{"encoder_arch": "resnet", "model": "contrastive image-text model", "dataset": "photos with spoken descriptions (Open Images, Localized Narratives)", "train_examples": 203450, "image_size": 64, "crop_scale_min": 1, "horizontal_flip": false, "tokenizer": "char", "vocab_size": 53, "loss": "softmax", "embed_dim": 384, "encoder_norm": "batchnorm", "encoder_activation": "gelu", "encoder_depths": [4, 7, 7], "encoder_kernel_size": 3, "encoder_stem": "deep", "encoder_avg_pool_shortcut": true, "encoder_widths": [48, 64, 96], "text_encoder_causal": false, "text_encoder_width": 128, "text_encoder_layers": 6, "text_encoder_norm": "rmsnorm", "text_encoder_norm_position": "pre", "text_encoder_activation": "relu", "text_encoder_mlp_ratio": 4, "text_encoder_head_dim": 64, "text_encoder_fused_qkv": false, "text_encoder_bias": "all", "text_encoder_qk_norm": true, "text_encoder_parallel_block": true, "text_encoder_inner_norm": false, "text_encoder_drop_path": 0.05, "text_encoder_positions": "learned", "init": "trunc_normal_002", "residual_init": "zero_last", "optimizer": "normuon", "muon_scale": "match_rms_adamw", "learning_rate": 0.0022, "momentum": 0.85, "nesterov": true, "orthogonalizer": "newton_schulz_5", "adamw_lr_other_params": 0.0019, "max_grad_norm": 0.5, "max_steps": 5900, "batch_size": 512, "epochs": 14.8, "lr_schedule": "wsd", "decay_fraction": 0.2, "final_lr_fraction": 0.1, "warmup_steps": 170, "weight_decay": 0.09, "adamw_weight_decay_other_params": 0.05}
Rows from block 3 of the text encoder, named by matrix and row number. Rows with one number belong to one attention dimension. Each number is 50 + 12 x the weight over its row's rms, rounded and kept within 0 to 99. All counts start at 0. After the name is the row's rms in percent of the matrix's.
# v: attention value (text_encoder.blocks.3.attn.v.weight, 128x128), inputs 0-127
# proj: attention output (text_encoder.blocks.3.attn.proj.weight, 128x128, transposed), outputs 0-127
v.0 110:40 46 55 36 41 42 35 52 56 40 40 49 46 27 33 56 56 44 38 43 40 28 23 51 73 58 37 66 67 54 52 53 52 49 40 58 62 56 62 68 56 64 54 47 31 69 72 64 62 67 52 75 58 58 46 45 38 48 60 52 56 63 54 40 49 61 45 74 61 53 69 58 65 44 44 50 40 54 46 40 58 49 55 54 41 48 64 42 39 48 50 31 38 69 31 61 82 32 46 75 64 38 57 60 64 57 32 33 35 54 57 49 58 61 48 37 35 42 29 37 62 33 35 59 53 52 56 46
proj.0 116:43 36 46 69 35 62 47 44 32 36 40 30 54 60 61 47 44 49 69 56 56 35 57 67 60 47 52 51 52 33 67 36 62 43 39 50 37 53 69 74 64 49 65 53 47 61 50 44 51 28 53 43 79 38 27 76 55 43 48 52 54 59 42 61 45 33 41 36 50 54 31 57 43 37 54 37 48 51 57 66 43 38 46 51 55 63 67 41 55 38 47 51 37 34 60 26 55 44 71 43 49 32 72 34 71 19 62 41 54 57 55 63 63 47 45 62 66 50 49 66 44 25 44 44 48 42 44 57
v.1 104:44 57 67 40 35 40 28 78 37 42 45 60 49 54 26 49 41 58 47 41 36 45 54 58 67 46 49 51 64 37 51 52 77 61 60 58 32 51 46 36 54 46 33 40 51 56 42 51 54 57 56 69 43 76 61 46 46 57 74 48 35 33 44 60 68 83 68 50 48 43 58 55 44 31 36 56 30 34 50 47 67 43 41 44 42 58 44 45 63 47 63 41 41 43 55 52 41 48 51 37 29 45 55 55 37 79 22 35 51 51 63 62 38 30 52 60 43 39 54 59 32 36 39 55 48 63 63 41
proj.1 111:47 43 35 70 76 45 28 49 47 27 33 31 65 44 62 14 53 54 64 63 43 62 31 32 49 43 35 58 40 55 63 51 38 48 56 66 61 25 40 59 41 39 52 58 47 62 41 63 37 46 50 33 48 44 60 69 69 41 50 49 48 43 36 66 51 52 34 71 58 59 69 53 32 65 37 45 45 36 43 56 80 40 47 39 62 62 59 77 51 38 49 50 47 59 38 48 51 42 64 37 56 56 51 49 60 54 50 48 59 52 38 43 58 36 25 56 51 43 43 39 55 51 42 47 51 40 50 76
v.2 106:79 35 43 29 53 62 59 41 46 60 46 45 21 58 65 70 49 55 63 46 75 45 43 74 35 78 34 62 38 59 65 41 73 38 36 24 56 54 44 53 46 39 62 59 41 49 57 59 55 40 43 52 53 40 46 39 62 62 52 40 67 42 31 79 45 44 38 43 55 22 46 49 45 41 53 71 53 33 55 33 48 44 32 47 49 46 60 54 72 55 34 50 56 54 52 61 63 57 46 61 67 51 58 57 49 41 62 44 48 55 52 67 68 53 51 30 64 50 46 36 59 44 49 55 45 52 36 66
proj.2 106:42 50 50 58 34 43 30 35 58 45 56 61 50 54 29 47 47 45 54 28 65 31 56 62 45 48 53 63 57 51 33 38 67 74 60 56 38 52 27 35 30 48 52 47 36 68 67 43 51 60 41 47 44 75 64 51 46 46 44 54 60 43 56 42 49 29 52 36 46 39 40 65 37 33 39 51 54 45 42 22 48 55 51 61 49 72 72 59 45 65 49 22 48 57 67 46 50 42 57 49 40 65 51 37 64 45 46 64 44 62 36 36 44 48 44 40 49 54 39 84 48 45 50 46 52 36 29 16
v.3 101:60 52 46 70 49 69 63 46 36 42 28 53 47 35 37 36 48 51 42 55 44 58 33 23 33 69 51 53 34 42 69 34 76 60 57 38 44 51 54 54 62 59 28 61 45 32 34 57 67 28 37 30 32 67 45 60 65 54 34 44 47 55 37 64 50 37 36 63 54 64 40 55 36 19 63 44 36 50 50 69 44 55 51 61 45 44 47 58 56 55 54 54 34 58 47 53 30 45 58 70 30 63 45 58 51 59 57 43 52 42 40 34 42 39 71 33 42 45 47 45 63 51 41 44 52 43 25 56
proj.3 106:70 29 52 22 70 52 51 37 57 57 52 68 51 60 54 42 53 31 44 33 45 45 25 59 51 64 63 54 42 66 41 33 34 46 65 45 49 61 25 70 48 65 53 39 76 36 59 57 46 27 54 47 48 45 48 47 35 39 38 39 58 84 54 47 60 63 56 41 59 35 70 56 36 58 62 57 49 60 38 43 42 49 55 36 43 48 64 44 53 45 37 47 55 24 63 67 57 44 58 33 48 39 51 58 36 48 61 72 51 42 71 34 51 45 46 59 58 32 32 46 41 60 33 40 55 45 46 40
v.4 102:44 54 50 27 40 72 25 57 54 44 55 57 39 30 50 42 32 61 18 54 44 40 49 52 45 55 55 44 34 41 61 56 55 16 52 67 60 70 51 55 43 47 47 26 57 43 42 44 46 51 61 37 33 72 55 35 56 56 64 53 39 48 37 51 61 46 62 38 57 68 61 48 72 35 59 46 38 64 78 46 50 40 65 58 54 60 68 38 67 43 54 64 51 46 53 44 60 42 56 30 44 50 45 60 70 50 44 41 63 50 53 52 61 42 52 71 16 64 38 60 41 57 42 41 64 44 44 38
proj.4 100:62 51 38 52 44 48 43 60 45 48 58 48 66 56 43 44 37 59 67 54 45 62 46 35 45 59 36 48 54 45 54 34 51 40 47 43 30 55 43 45 42 22 64 58 67 38 28 53 33 43 28 54 47 39 47 53 56 51 34 42 60 53 66 41 45 63 54 49 34 56 47 72 45 51 52 56 44 06 43 56 43 74 45 51 54 55 38 47 66 67 43 62 46 53 16 59 35 46 64 48 75 17 40 67 51 26 53 69 35 45 43 52 41 34 48 51 59 55 45 41 54 35 33 45 34 52 58 63
v.5 112:43 48 43 53 46 49 52 52 47 71 50 47 49 60 56 49 22 72 42 62 34 52 62 37 60 51 61 48 55 13 40 55 53 28 49 61 64 43 41 45 55 50 49 32 40 58 62 46 43 48 61 65 31 48 38 68 23 34 40 41 46 19 51 43 43 59 47 40 32 49 44 42 65 67 59 70 35 64 55 46 42 53 40 51 48 74 59 62 46 46 40 41 78 39 63 55 31 65 50 49 68 59 63 36 22 57 55 54 59 41 38 34 39 42 28 54 49 45 67 45 36 54 51 40 53 68 57 53
proj.5 106:32 65 39 58 60 64 45 37 60 42 52 50 53 54 56 53 56 32 46 62 46 72 41 47 43 58 52 54 66 62 70 44 51 60 59 30 51 42 74 37 46 49 52 34 56 49 56 76 43 57 39 34 36 51 59 40 60 78 46 35 44 44 60 39 50 29 63 81 57 59 56 50 66 60 47 30 32 41 67 39 45 61 35 33 33 49 52 77 43 67 66 66 61 40 36 43 49 57 43 62 46 67 33 40 60 58 33 68 57 26 34 66 39 40 40 49 35 51 54 49 52 55 44 54 36 56 57 58
v.6 092:12 53 34 65 47 37 37 43 57 43 57 54 57 50 37 53 51 40 66 59 36 62 36 61 45 43 39 46 47 32 36 48 58 43 51 33 38 62 48 36 60 21 58 59 32 33 78 58 49 39 41 53 49 39 52 45 64 52 49 69 58 40 46 60 44 67 40 52 60 69 50 47 39 38 51 68 44 79 58 57 69 35 55 41 56 42 49 43 60 50 55 49 63 68 37 38 52 44 49 40 46 49 39 48 57 48 64 63 38 64 22 41 53 52 22 47 20 53 43 42 54 43 50 58 39 45 82 45
proj.6 103:70 76 66 47 42 49 64 27 36 46 36 47 56 61 42 49 64 66 56 30 55 53 41 57 82 65 48 69 58 50 61 53 27 33 35 50 34 30 56 51 53 45 59 60 45 69 52 29 65 66 38 34 57 49 53 31 44 42 60 75 40 54 37 39 64 66 53 38 74 35 47 45 56 49 48 54 51 49 56 64 41 52 47 59 34 63 27 29 59 70 60 59 48 38 36 51 61 52 64 46 28 50 48 76 53 50 45 47 61 50 51 56 50 52 28 34 43 45 53 44 61 53 65 45 58 52 34 51
v.7 087:62 52 57 36 37 63 53 64 34 47 57 41 39 44 49 33 56 58 39 58 41 47 41 48 35 43 52 50 44 31 73 45 56 55 43 53 55 55 39 37 45 39 38 58 49 51 44 34 42 24 29 57 48 56 49 51 43 46 46 72 62 70 51 39 61 59 68 47 44 65 57 63 35 39 55 69 27 69 36 46 34 29 46 38 69 60 41 86 56 43 57 42 30 44 73 44 46 37 41 34 49 47 42 47 33 53 55 35 12 64 53 36 49 57 61 36 51 58 52 50 57 54 38 24 44 55 56 61
proj.7 080:56 42 51 59 57 62 51 46 62 56 39 40 45 41 45 65 61 74 38 57 60 66 27 51 38 46 44 52 58 41 41 53 54 31 72 36 40 62 34 52 47 63 74 51 46 56 57 51 36 35 29 45 27 48 70 45 54 40 60 52 66 61 46 57 54 50 46 45 71 24 50 64 51 40 42 53 55 27 56 44 61 53 67 43 39 49 55 50 27 63 50 69 58 50 52 48 68 39 34 47 47 53 28 68 49 37 56 64 64 54 51 51 48 42 50 53 47 23 11 32 31 59 25 70 54 50 54 49
v.8 104:41 41 35 33 56 51 54 52 49 70 40 44 58 77 48 40 51 32 31 58 41 39 42 40 46 40 47 58 46 22 47 64 55 58 44 35 56 43 67 43 60 47 65 43 61 67 76 40 65 52 39 74 45 48 43 39 48 39 53 47 57 40 67 53 64 32 47 63 47 51 29 57 41 75 31 48 38 66 43 55 58 75 53 66 28 72 49 64 48 56 55 61 31 60 47 60 54 55 72 59 50 47 52 65 58 37 53 70 51 47 46 34 45 65 49 65 58 56 55 53 79 48 70 31 46 38 48 38
proj.8 100:42 30 64 51 37 66 41 54 39 55 53 64 43 74 51 61 63 56 46 50 60 48 46 58 37 56 59 49 69 74 73 54 45 44 62 42 45 54 72 50 57 63 66 62 36 67 48 60 62 59 57 59 68 25 31 51 33 59 55 65 49 51 52 31 50 43 73 32 65 66 50 37 49 32 52 47 45 57 69 46 51 44 43 52 64 53 54 61 39 62 46 72 39 56 67 50 50 34 49 60 33 44 35 25 23 61 51 56 51 34 45 48 64 57 44 51 63 51 69 36 43 66 52 58 51 54 22 72
v.9 113:50 37 37 34 60 25 59 60 54 43 54 50 49 50 58 42 56 42 57 41 53 61 61 48 39 48 47 36 41 61 40 71 63 52 43 48 49 39 49 58 28 55 59 55 78 48 28 60 62 55 62 55 56 55 74 59 60 64 75 48 39 43 55 59 57 36 63 70 51 59 55 25 64 27 33 39 58 36 52 63 42 55 65 39 57 69 57 45 49 75 56 38 51 37 55 34 42 62 40 55 74 44 47 72 33 47 45 75 44 34 49 42 48 51 60 62 42 38 51 54 51 44 64 87 45 45 35 39
proj.9 116:58 48 51 55 55 33 49 49 31 59 44 45 52 38 69 51 34 69 51 64 57 52 56 53 44 43 44 61 54 55 42 44 31 31 44 71 69 55 45 44 47 67 40 67 28 29 19 54 67 53 43 57 49 56 46 48 43 51 47 66 42 59 59 46 43 48 31 29 40 74 34 44 49 46 54 63 43 66 67 31 42 44 45 49 64 40 58 60 46 47 62 45 41 54 34 62 44 43 58 28 87 46 73 46 59 75 53 55 42 64 52 47 52 59 53 57 32 80 59 60 49 73 51 41 66 43 60 43
v.10 103:55 35 58 44 56 61 63 52 36 39 32 72 37 64 74 61 45 56 59 41 51 52 29 38 68 51 65 72 39 60 29 56 55 59 43 58 61 52 52 60 60 55 48 33 49 50 46 64 57 14 23 38 38 48 58 64 37 52 59 47 55 36 47 49 56 37 31 69 46 46 64 50 28 37 64 59 46 48 70 32 61 54 41 36 40 43 66 38 44 56 49 49 45 38 49 58 62 46 73 56 59 35 45 43 54 38 39 42 40 55 64 55 51 64 51 22 56 59 60 51 51 66 54 49 60 87 50 44
proj.10 104:48 36 27 61 35 61 39 59 65 51 63 48 84 44 39 49 68 58 53 65 48 45 52 53 37 77 54 33 36 52 53 32 57 55 60 46 46 66 48 52 24 41 52 49 65 57 39 34 49 43 60 39 34 35 57 50 52 31 36 33 68 46 36 53 53 55 39 39 49 54 55 68 49 38 72 65 58 58 48 49 37 47 28 70 47 26 52 49 42 69 44 33 47 45 65 44 51 58 47 41 54 84 70 45 55 38 67 62 45 37 30 57 54 42 62 46 44 68 59 49 38 63 47 45 54 46 28 45
v.11 098:27 52 42 34 65 46 48 44 46 34 61 39 54 56 51 46 57 51 43 45 52 47 47 39 44 49 59 43 34 52 50 48 51 70 45 29 60 35 49 54 26 47 71 74 59 66 57 55 45 55 62 76 68 51 62 35 55 59 61 61 56 60 34 43 63 57 35 55 32 53 78 50 43 63 54 53 32 47 51 71 57 63 61 60 49 36 57 71 43 72 64 27 47 44 26 57 55 73 36 49 60 40 25 48 53 58 53 52 36 49 60 44 43 41 61 54 40 53 54 54 38 48 75 76 30 31 60 39
proj.11 100:63 42 63 76 64 50 61 56 38 70 47 26 52 58 74 65 52 80 58 65 41 51 48 56 29 59 36 56 52 24 35 48 50 40 45 61 57 50 56 36 54 68 49 39 44 44 55 40 66 68 52 36 52 34 47 53 34 50 45 75 37 48 50 57 48 37 45 32 44 67 28 60 50 45 46 55 50 67 74 51 47 41 48 26 60 60 69 38 30 50 50 54 46 73 42 25 59 60 52 40 51 50 45 53 31 43 41 45 44 63 50 34 60 49 34 62 52 50 49 46 55 59 51 48 65 21 34 50
v.12 102:33 32 50 43 44 54 55 45 61 66 41 49 59 41 57 46 45 61 39 40 57 51 47 67 43 41 46 42 36 39 34 66 25 33 36 61 71 59 31 59 45 53 63 44 70 52 55 24 45 46 50 52 63 50 27 65 68 35 50 49 35 45 63 37 90 57 31 52 42 44 49 78 50 55 54 39 73 73 31 53 37 58 73 45 69 54 76 54 58 62 63 43 50 33 58 45 56 48 58 67 57 48 63 34 33 63 61 63 42 57 62 41 45 58 48 55 47 44 60 49 47 44 40 46 56 51 52 62
proj.12 105:31 72 64 44 49 79 60 49 49 28 64 43 49 34 51 61 54 41 41 42 60 67 39 47 39 36 36 46 42 63 52 51 77 42 50 43 33 55 54 56 60 79 71 68 37 46 45 57 52 47 41 58 42 50 42 53 39 61 45 63 69 46 54 66 56 49 31 39 44 54 44 52 55 67 53 45 49 48 57 71 22 61 37 49 39 09 41 45 37 46 59 72 47 57 43 61 72 42 49 50 36 46 39 38 44 59 35 39 57 45 39 71 42 50 51 27 50 65 40 52 38 64 38 45 45 34 52 48
v.13 096:56 76 50 71 58 55 43 28 56 35 54 46 33 42 31 50 44 58 42 50 32 41 39 34 61 51 39 46 56 47 46 33 67 28 50 58 46 72 49 51 40 59 48 58 52 55 49 70 55 58 61 71 14 54 23 57 56 48 68 46 53 55 50 69 46 60 33 48 58 44 46 69 52 58 50 60 54 34 40 54 44 45 48 58 71 69 54 44 37 57 38 57 43 61 46 34 43 61 32 64 41 43 34 34 45 52 67 26 41 50 58 35 51 43 48 51 55 37 37 24 51 37 68 38 44 65 48 23
proj.13 098:55 45 37 49 51 56 53 20 42 63 35 60 68 42 65 52 24 43 55 63 69 41 52 43 52 58 45 51 50 39 63 27 63 52 33 65 66 51 53 54 44 57 38 39 44 42 77 68 37 37 36 62 73 34 48 45 53 56 53 34 41 61 66 63 58 45 45 71 51 50 60 34 34 40 43 63 33 58 55 29 42 65 55 39 56 44 58 56 58 53 45 68 66 30 61 49 70 58 55 54 44 54 43 55 49 25 49 63 33 55 54 47 64 35 50 56 50 28 45 49 75 43 39 54 16 46 58 45
v.14 100:53 56 34 47 64 55 48 66 42 48 49 47 73 77 54 48 38 63 43 52 67 49 67 51 38 48 53 52 53 57 52 48 36 61 57 49 39 51 70 49 50 54 44 47 58 54 68 45 40 38 63 63 61 44 42 36 44 39 72 57 38 61 64 58 44 63 48 66 52 44 35 32 36 46 57 39 64 55 61 45 35 53 44 41 47 76 40 24 32 34 50 43 40 58 43 69 83 59 67 37 40 62 81 75 65 41 48 41 57 44 57 63 38 52 55 43 77 64 62 74 47 52 53 34 61 58 64 46
proj.14 100:55 49 54 56 24 64 64 75 56 43 45 69 42 51 50 53 47 36 42 47 54 35 38 47 47 41 65 36 46 64 57 53 49 57 46 51 56 51 44 30 38 42 49 40 65 70 19 22 41 65 82 77 42 66 40 67 66 20 43 54 43 27 27 54 52 45 47 46 44 60 48 69 43 41 50 44 53 41 48 60 71 45 53 53 54 58 19 69 46 59 39 61 44 50 58 50 61 43 33 46 50 43 39 34 37 53 37 64 40 54 27 40 57 50 45 49 50 61 45 44 46 48 60 61 57 56 41 61
v.15 103:52 55 31 61 49 56 33 61 76 58 66 32 48 62 40 42 84 65 52 49 27 40 25 61 59 52 36 43 65 55 36 55 43 53 42 35 39 62 71 57 40 43 37 60 52 53 47 43 30 41 41 40 38 75 26 60 53 80 46 70 61 52 40 59 40 65 27 60 61 53 49 52 63 50 65 57 53 55 58 60 36 47 43 61 63 26 42 64 45 46 41 66 44 50 61 42 42 41 28 34 58 48 57 59 45 53 65 46 58 52 38 44 44 52 61 53 49 64 51 71 51 53 35 47 54 37 31 58
proj.15 107:53 20 63 52 44 34 52 51 40 53 41 62 49 34 62 81 61 85 70 40 40 55 67 65 56 39 51 65 31 64 48 40 49 47 44 41 44 55 54 43 59 56 51 39 70 58 51 65 35 40 50 45 48 69 75 46 44 35 57 43 54 59 48 59 67 48 47 54 63 44 66 43 49 65 54 37 42 30 60 61 63 63 80 60 63 58 46 52 46 40 62 50 58 53 56 53 57 47 42 50 45 30 51 72 42 36 51 44 46 48 66 52 46 52 58 12 32 34 32 43 52 57 53 39 48 58 67 41
v.16 101:67 67 34 69 74 73 76 73 55 55 44 45 42 58 70 46 20 52 46 36 36 51 35 42 57 63 53 60 46 43 50 65 44 63 61 31 51 49 62 60 35 59 47 59 53 48 50 63 58 42 47 56 54 59 59 49 59 46 24 52 35 20 42 61 57 45 40 64 54 53 43 53 62 42 41 32 64 46 52 72 33 46 72 63 43 19 36 67 38 59 54 54 64 45 42 42 57 70 55 44 42 47 49 43 48 73 53 63 46 62 53 30 71 56 54 56 49 64 46 49 47 39 57 48 63 44 53 59
proj.16 106:39 22 53 34 58 52 19 22 56 61 61 47 67 46 52 32 57 33 30 61 48 52 59 55 30 45 80 54 40 45 32 50 53 50 42 42 51 42 46 35 71 73 57 45 88 47 47 53 58 58 60 37 51 54 45 58 39 53 56 55 52 72 50 29 34 46 50 42 70 57 51 48 40 24 40 67 33 52 57 66 39 61 52 33 54 67 39 27 35 54 53 45 45 54 43 63 48 61 65 54 64 55 57 41 52 56 36 60 37 38 56 56 50 43 39 32 52 60 41 52 44 52 60 45 55 64 42 47
v.17 105:59 68 38 45 61 61 59 47 56 40 84 40 35 48 35 51 42 43 50 34 60 60 33 55 46 48 38 61 64 58 19 51 37 41 58 59 50 40 61 55 53 41 51 48 37 41 40 57 47 59 53 18 49 76 33 38 42 30 54 42 69 44 53 55 34 43 25 76 63 29 49 43 44 67 37 49 57 66 49 51 61 40 43 59 40 74 60 51 51 50 30 50 45 60 54 49 50 65 39 32 41 45 30 64 61 51 26 49 43 53 54 74 59 57 48 43 54 55 51 45 32 62 60 52 48 71 45 65
proj.17 107:36 27 34 50 37 57 47 41 50 71 45 52 39 22 42 42 39 45 42 24 42 43 65 46 59 57 53 58 52 38 47 43 48 57 36 41 33 64 45 33 49 29 36 44 63 78 54 28 37 25 36 46 64 26 50 75 68 48 44 39 41 48 48 46 41 39 58 45 22 78 49 55 47 57 45 43 55 39 67 53 48 66 46 75 48 29 53 47 60 47 48 43 45 45 74 53 43 58 46 31 41 56 57 54 58 63 58 43 42 46 64 69 57 44 44 41 58 58 56 39 61 27 59 53 54 61 45 44
v.18 104:40 31 53 51 55 35 50 26 72 69 49 43 44 42 57 60 74 57 58 54 40 55 44 47 56 46 76 59 47 51 51 40 36 28 43 57 57 63 40 50 40 50 28 62 59 35 41 48 61 59 57 62 47 53 40 59 53 23 45 53 51 60 65 51 40 16 55 39 51 35 22 58 60 50 59 73 62 42 08 54 51 64 53 39 50 56 48 61 66 58 53 53 55 43 77 43 62 41 46 47 46 33 43 52 46 50 45 53 47 41 42 47 70 59 39 65 55 39 72 48 53 65 60 66 52 58 32 61
proj.18 106:54 60 45 42 53 48 40 24 58 42 38 52 33 53 43 66 49 47 48 41 44 66 46 56 46 26 45 33 48 34 52 39 60 46 43 36 56 70 44 46 49 43 51 46 21 58 67 57 54 56 43 64 43 26 33 43 24 57 25 51 62 61 66 37 59 71 40 44 53 63 46 43 59 64 56 34 46 59 64 36 56 54 67 51 46 18 50 66 41 40 48 42 66 55 35 70 49 53 47 62 55 66 50 60 47 39 55 50 56 59 59 74 43 75 66 50 30 39 69 67 33 48 39 55 39 42 56 33
v.19 099:46 42 63 38 38 48 50 45 24 67 50 62 25 53 66 37 41 47 39 57 54 72 41 58 43 30 39 56 64 36 51 60 62 67 47 39 54 39 34 26 50 48 47 19 42 53 51 60 38 75 38 56 68 52 72 46 52 48 46 61 60 49 49 49 62 46 70 35 38 30 41 45 46 75 61 63 40 39 50 49 57 31 43 58 51 63 43 77 50 50 47 31 50 37 56 69 58 43 39 61 68 49 48 78 74 41 28 35 62 34 57 46 64 56 45 53 51 43 37 53 45 53 53 43 45 54 44 61
proj.19 098:47 45 53 55 51 36 43 49 52 24 44 10 46 79 32 49 66 42 52 47 51 45 59 55 47 51 47 61 63 44 41 50 42 25 61 34 44 56 35 40 49 36 48 53 35 50 44 62 31 41 58 35 43 37 47 57 52 90 66 45 46 41 48 26 64 52 55 47 30 71 48 53 59 33 44 47 61 50 59 45 60 58 59 48 50 58 61 73 66 39 53 50 36 52 69 19 56 55 40 48 50 66 60 43 40 47 60 29 46 46 25 36 41 44 45 76 47 44 56 48 65 53 47 46 44 52 48 65
v.20 102:44 49 38 38 30 63 62 59 70 23 45 53 51 51 63 42 68 42 59 40 48 64 51 44 48 69 34 38 35 57 52 56 58 30 44 60 55 36 49 51 68 51 30 39 44 53 66 65 62 43 49 31 75 54 49 53 43 54 58 48 40 66 30 35 71 61 59 39 59 48 28 46 59 49 62 53 31 46 63 62 42 45 49 61 32 39 47 55 51 57 43 35 38 25 38 55 45 66 37 62 43 83 52 28 58 51 45 50 38 40 52 61 44 42 75 56 32 32 60 52 55 60 54 24 41 45 46 64
proj.20 101:60 51 52 63 89 45 62 58 34 57 56 38 60 43 56 51 65 62 53 56 53 49 55 32 62 49 65 37 55 75 33 63 65 38 66 68 37 48 33 71 68 46 51 51 59 27 50 41 59 47 51 52 40 29 65 73 39 45 54 41 42 39 50 45 62 32 69 48 41 71 56 72 61 37 42 38 56 45 38 46 33 32 56 49 22 32 47 46 46 50 47 53 63 43 43 40 40 43 52 65 60 41 52 62 63 51 29 58 42 37 65 29 34 39 48 73 47 33 48 61 53 58 60 54 58 48 54 46
v.21 110:56 53 78 41 47 48 40 49 45 28 39 52 46 44 56 52 63 50 79 32 52 46 54 55 41 63 39 58 56 41 43 54 36 52 68 58 64 51 43 39 46 30 64 54 45 62 50 58 66 30 58 44 70 40 54 52 33 46 50 39 43 57 47 33 42 34 60 52 53 37 24 65 37 26 34 50 53 50 46 43 57 36 48 24 44 45 21 38 61 32 71 40 69 56 58 39 58 59 47 43 54 34 47 42 29 44 50 34 56 47 34 27 56 53 38 67 62 45 42 22 62 42 38 33 43 48 66 51
proj.21 109:43 46 39 26 39 56 54 28 56 48 29 39 45 36 29 52 44 39 18 28 53 47 60 38 52 60 51 47 59 42 38 57 66 46 70 37 42 29 59 60 64 54 27 73 46 28 41 43 69 48 50 57 80 62 44 55 46 52 67 75 63 46 29 53 42 56 44 67 66 32 53 61 55 58 57 76 58 50 41 48 66 35 62 65 43 62 48 68 55 57 57 51 53 33 46 56 50 28 56 52 57 62 57 56 77 50 55 64 53 55 54 61 58 47 52 44 37 58 57 56 38 44 43 61 49 50 43 62
v.22 091:39 62 64 66 37 41 39 48 43 54 40 64 61 79 42 44 37 61 70 46 52 36 47 43 73 23 45 30 46 40 60 56 61 58 63 48 30 36 40 61 43 54 47 69 58 60 51 71 76 31 28 47 42 31 57 53 48 47 49 46 56 66 45 60 56 46 47 38 28 53 51 52 27 52 50 29 61 44 48 56 66 59 50 54 61 60 52 67 45 22 62 52 79 59 57 52 52 62 47 56 30 49 42 55 55 58 59 45 48 58 27 43 52 66 58 50 25 48 58 41 34 63 63 45 42 68 53 53
proj.22 098:56 51 52 46 36 33 68 53 65 53 41 48 60 43 43 63 58 58 33 50 35 47 12 49 39 80 54 43 26 50 45 69 59 49 45 72 71 41 27 53 34 48 52 44 61 59 53 73 68 72 56 52 54 47 41 34 49 52 48 58 47 43 34 51 50 63 42 51 60 59 61 36 74 63 48 60 46 55 69 70 57 60 24 33 32 55 56 60 28 53 56 36 58 41 59 59 74 55 47 49 39 48 42 53 62 45 51 33 46 34 48 44 72 47 55 70 54 29 60 60 55 56 62 55 42 51 47 59
v.23 106:68 58 62 59 59 39 39 31 51 45 46 63 72 52 55 40 50 29 53 40 47 37 35 35 41 38 42 42 44 57 51 37 45 57 56 54 63 47 66 30 43 45 32 58 56 58 36 66 43 39 57 32 51 41 65 65 39 55 60 62 76 64 38 62 62 85 52 64 29 19 45 50 63 73 42 53 49 34 47 37 36 61 54 41 64 61 40 33 53 57 53 37 28 63 47 50 56 45 72 47 39 66 55 56 33 56 43 64 52 59 40 56 44 58 58 38 63 45 55 50 42 51 55 19 44 55 49 33
proj.23 108:46 51 53 57 45 53 60 74 52 64 44 47 45 52 47 67 59 42 83 54 55 40 34 50 44 49 53 37 41 56 47 47 49 77 47 47 49 25 20 47 65 66 43 46 48 44 61 54 60 39 61 77 32 38 64 41 42 35 58 47 51 55 36 46 30 45 35 58 43 49 59 40 24 35 58 46 55 48 39 22 68 58 43 54 50 40 44 51 48 42 49 74 55 47 46 52 76 51 44 48 58 59 24 35 56 54 54 35 43 53 52 65 55 44 53 79 32 55 36 30 38 54 71 66 49 34 61 55
v.24 109:35 45 54 58 60 51 40 44 35 51 46 61 46 37 37 60 59 41 67 56 54 80 58 51 54 65 57 44 59 43 60 57 30 59 36 60 54 35 54 37 65 60 61 55 35 30 38 56 48 59 46 44 41 48 66 54 33 67 38 58 34 57 49 53 50 53 34 35 35 53 44 40 57 73 57 37 58 51 51 26 63 48 43 58 53 78 50 54 44 71 46 66 41 41 68 32 19 78 35 59 58 54 68 43 38 66 67 39 48 66 44 35 42 30 61 48 43 46 42 67 52 41 54 76 60 50 40 39
proj.24 111:52 49 50 61 49 35 38 60 57 48 52 53 70 39 45 32 54 51 45 39 54 41 52 75 74 59 30 52 50 36 55 36 35 38 67 55 43 44 50 51 60 52 46 20 56 43 44 64 34 61 54 55 51 46 55 14 67 45 47 63 48 35 59 65 48 58 57 61 50 42 50 68 54 40 67 62 31 72 38 37 51 49 39 50 59 22 72 70 59 48 35 53 38 67 36 35 43 52 53 64 38 43 65 51 52 68 33 34 49 34 53 57 62 59 44 57 52 61 63 59 62 65 61 33 39 64 66 31
v.25 089:27 61 75 62 66 59 57 41 65 39 55 54 52 36 45 37 36 65 46 52 48 50 50 54 30 57 60 51 41 49 58 46 66 34 56 45 42 31 50 54 56 47 55 54 61 50 55 46 28 34 58 50 71 58 17 51 43 29 48 49 52 36 60 44 36 58 59 48 70 32 26 47 54 47 51 60 70 45 29 52 60 36 70 61 63 49 56 39 68 33 62 52 37 51 50 64 55 51 43 50 51 35 58 52 38 62 58 47 58 48 61 43 16 55 35 45 28 33 64 42 39 32 64 25 46 67 55 41
proj.25 095:48 59 63 34 40 59 63 27 41 37 58 46 50 35 41 59 49 32 47 55 34 52 41 39 53 25 29 46 53 60 50 48 42 56 39 49 41 38 69 46 56 66 62 55 55 48 60 48 75 42 43 42 21 37 57 48 58 39 25 55 43 40 35 56 56 68 50 39 27 48 72 45 42 66 39 63 51 60 49 58 55 63 72 47 17 46 52 67 56 32 51 60 55 17 52 53 66 38 55 53 36 61 28 58 50 42 45 41 31 52 46 52 62 55 32 57 36 38 35 43 50 40 32 43 52 41 41 39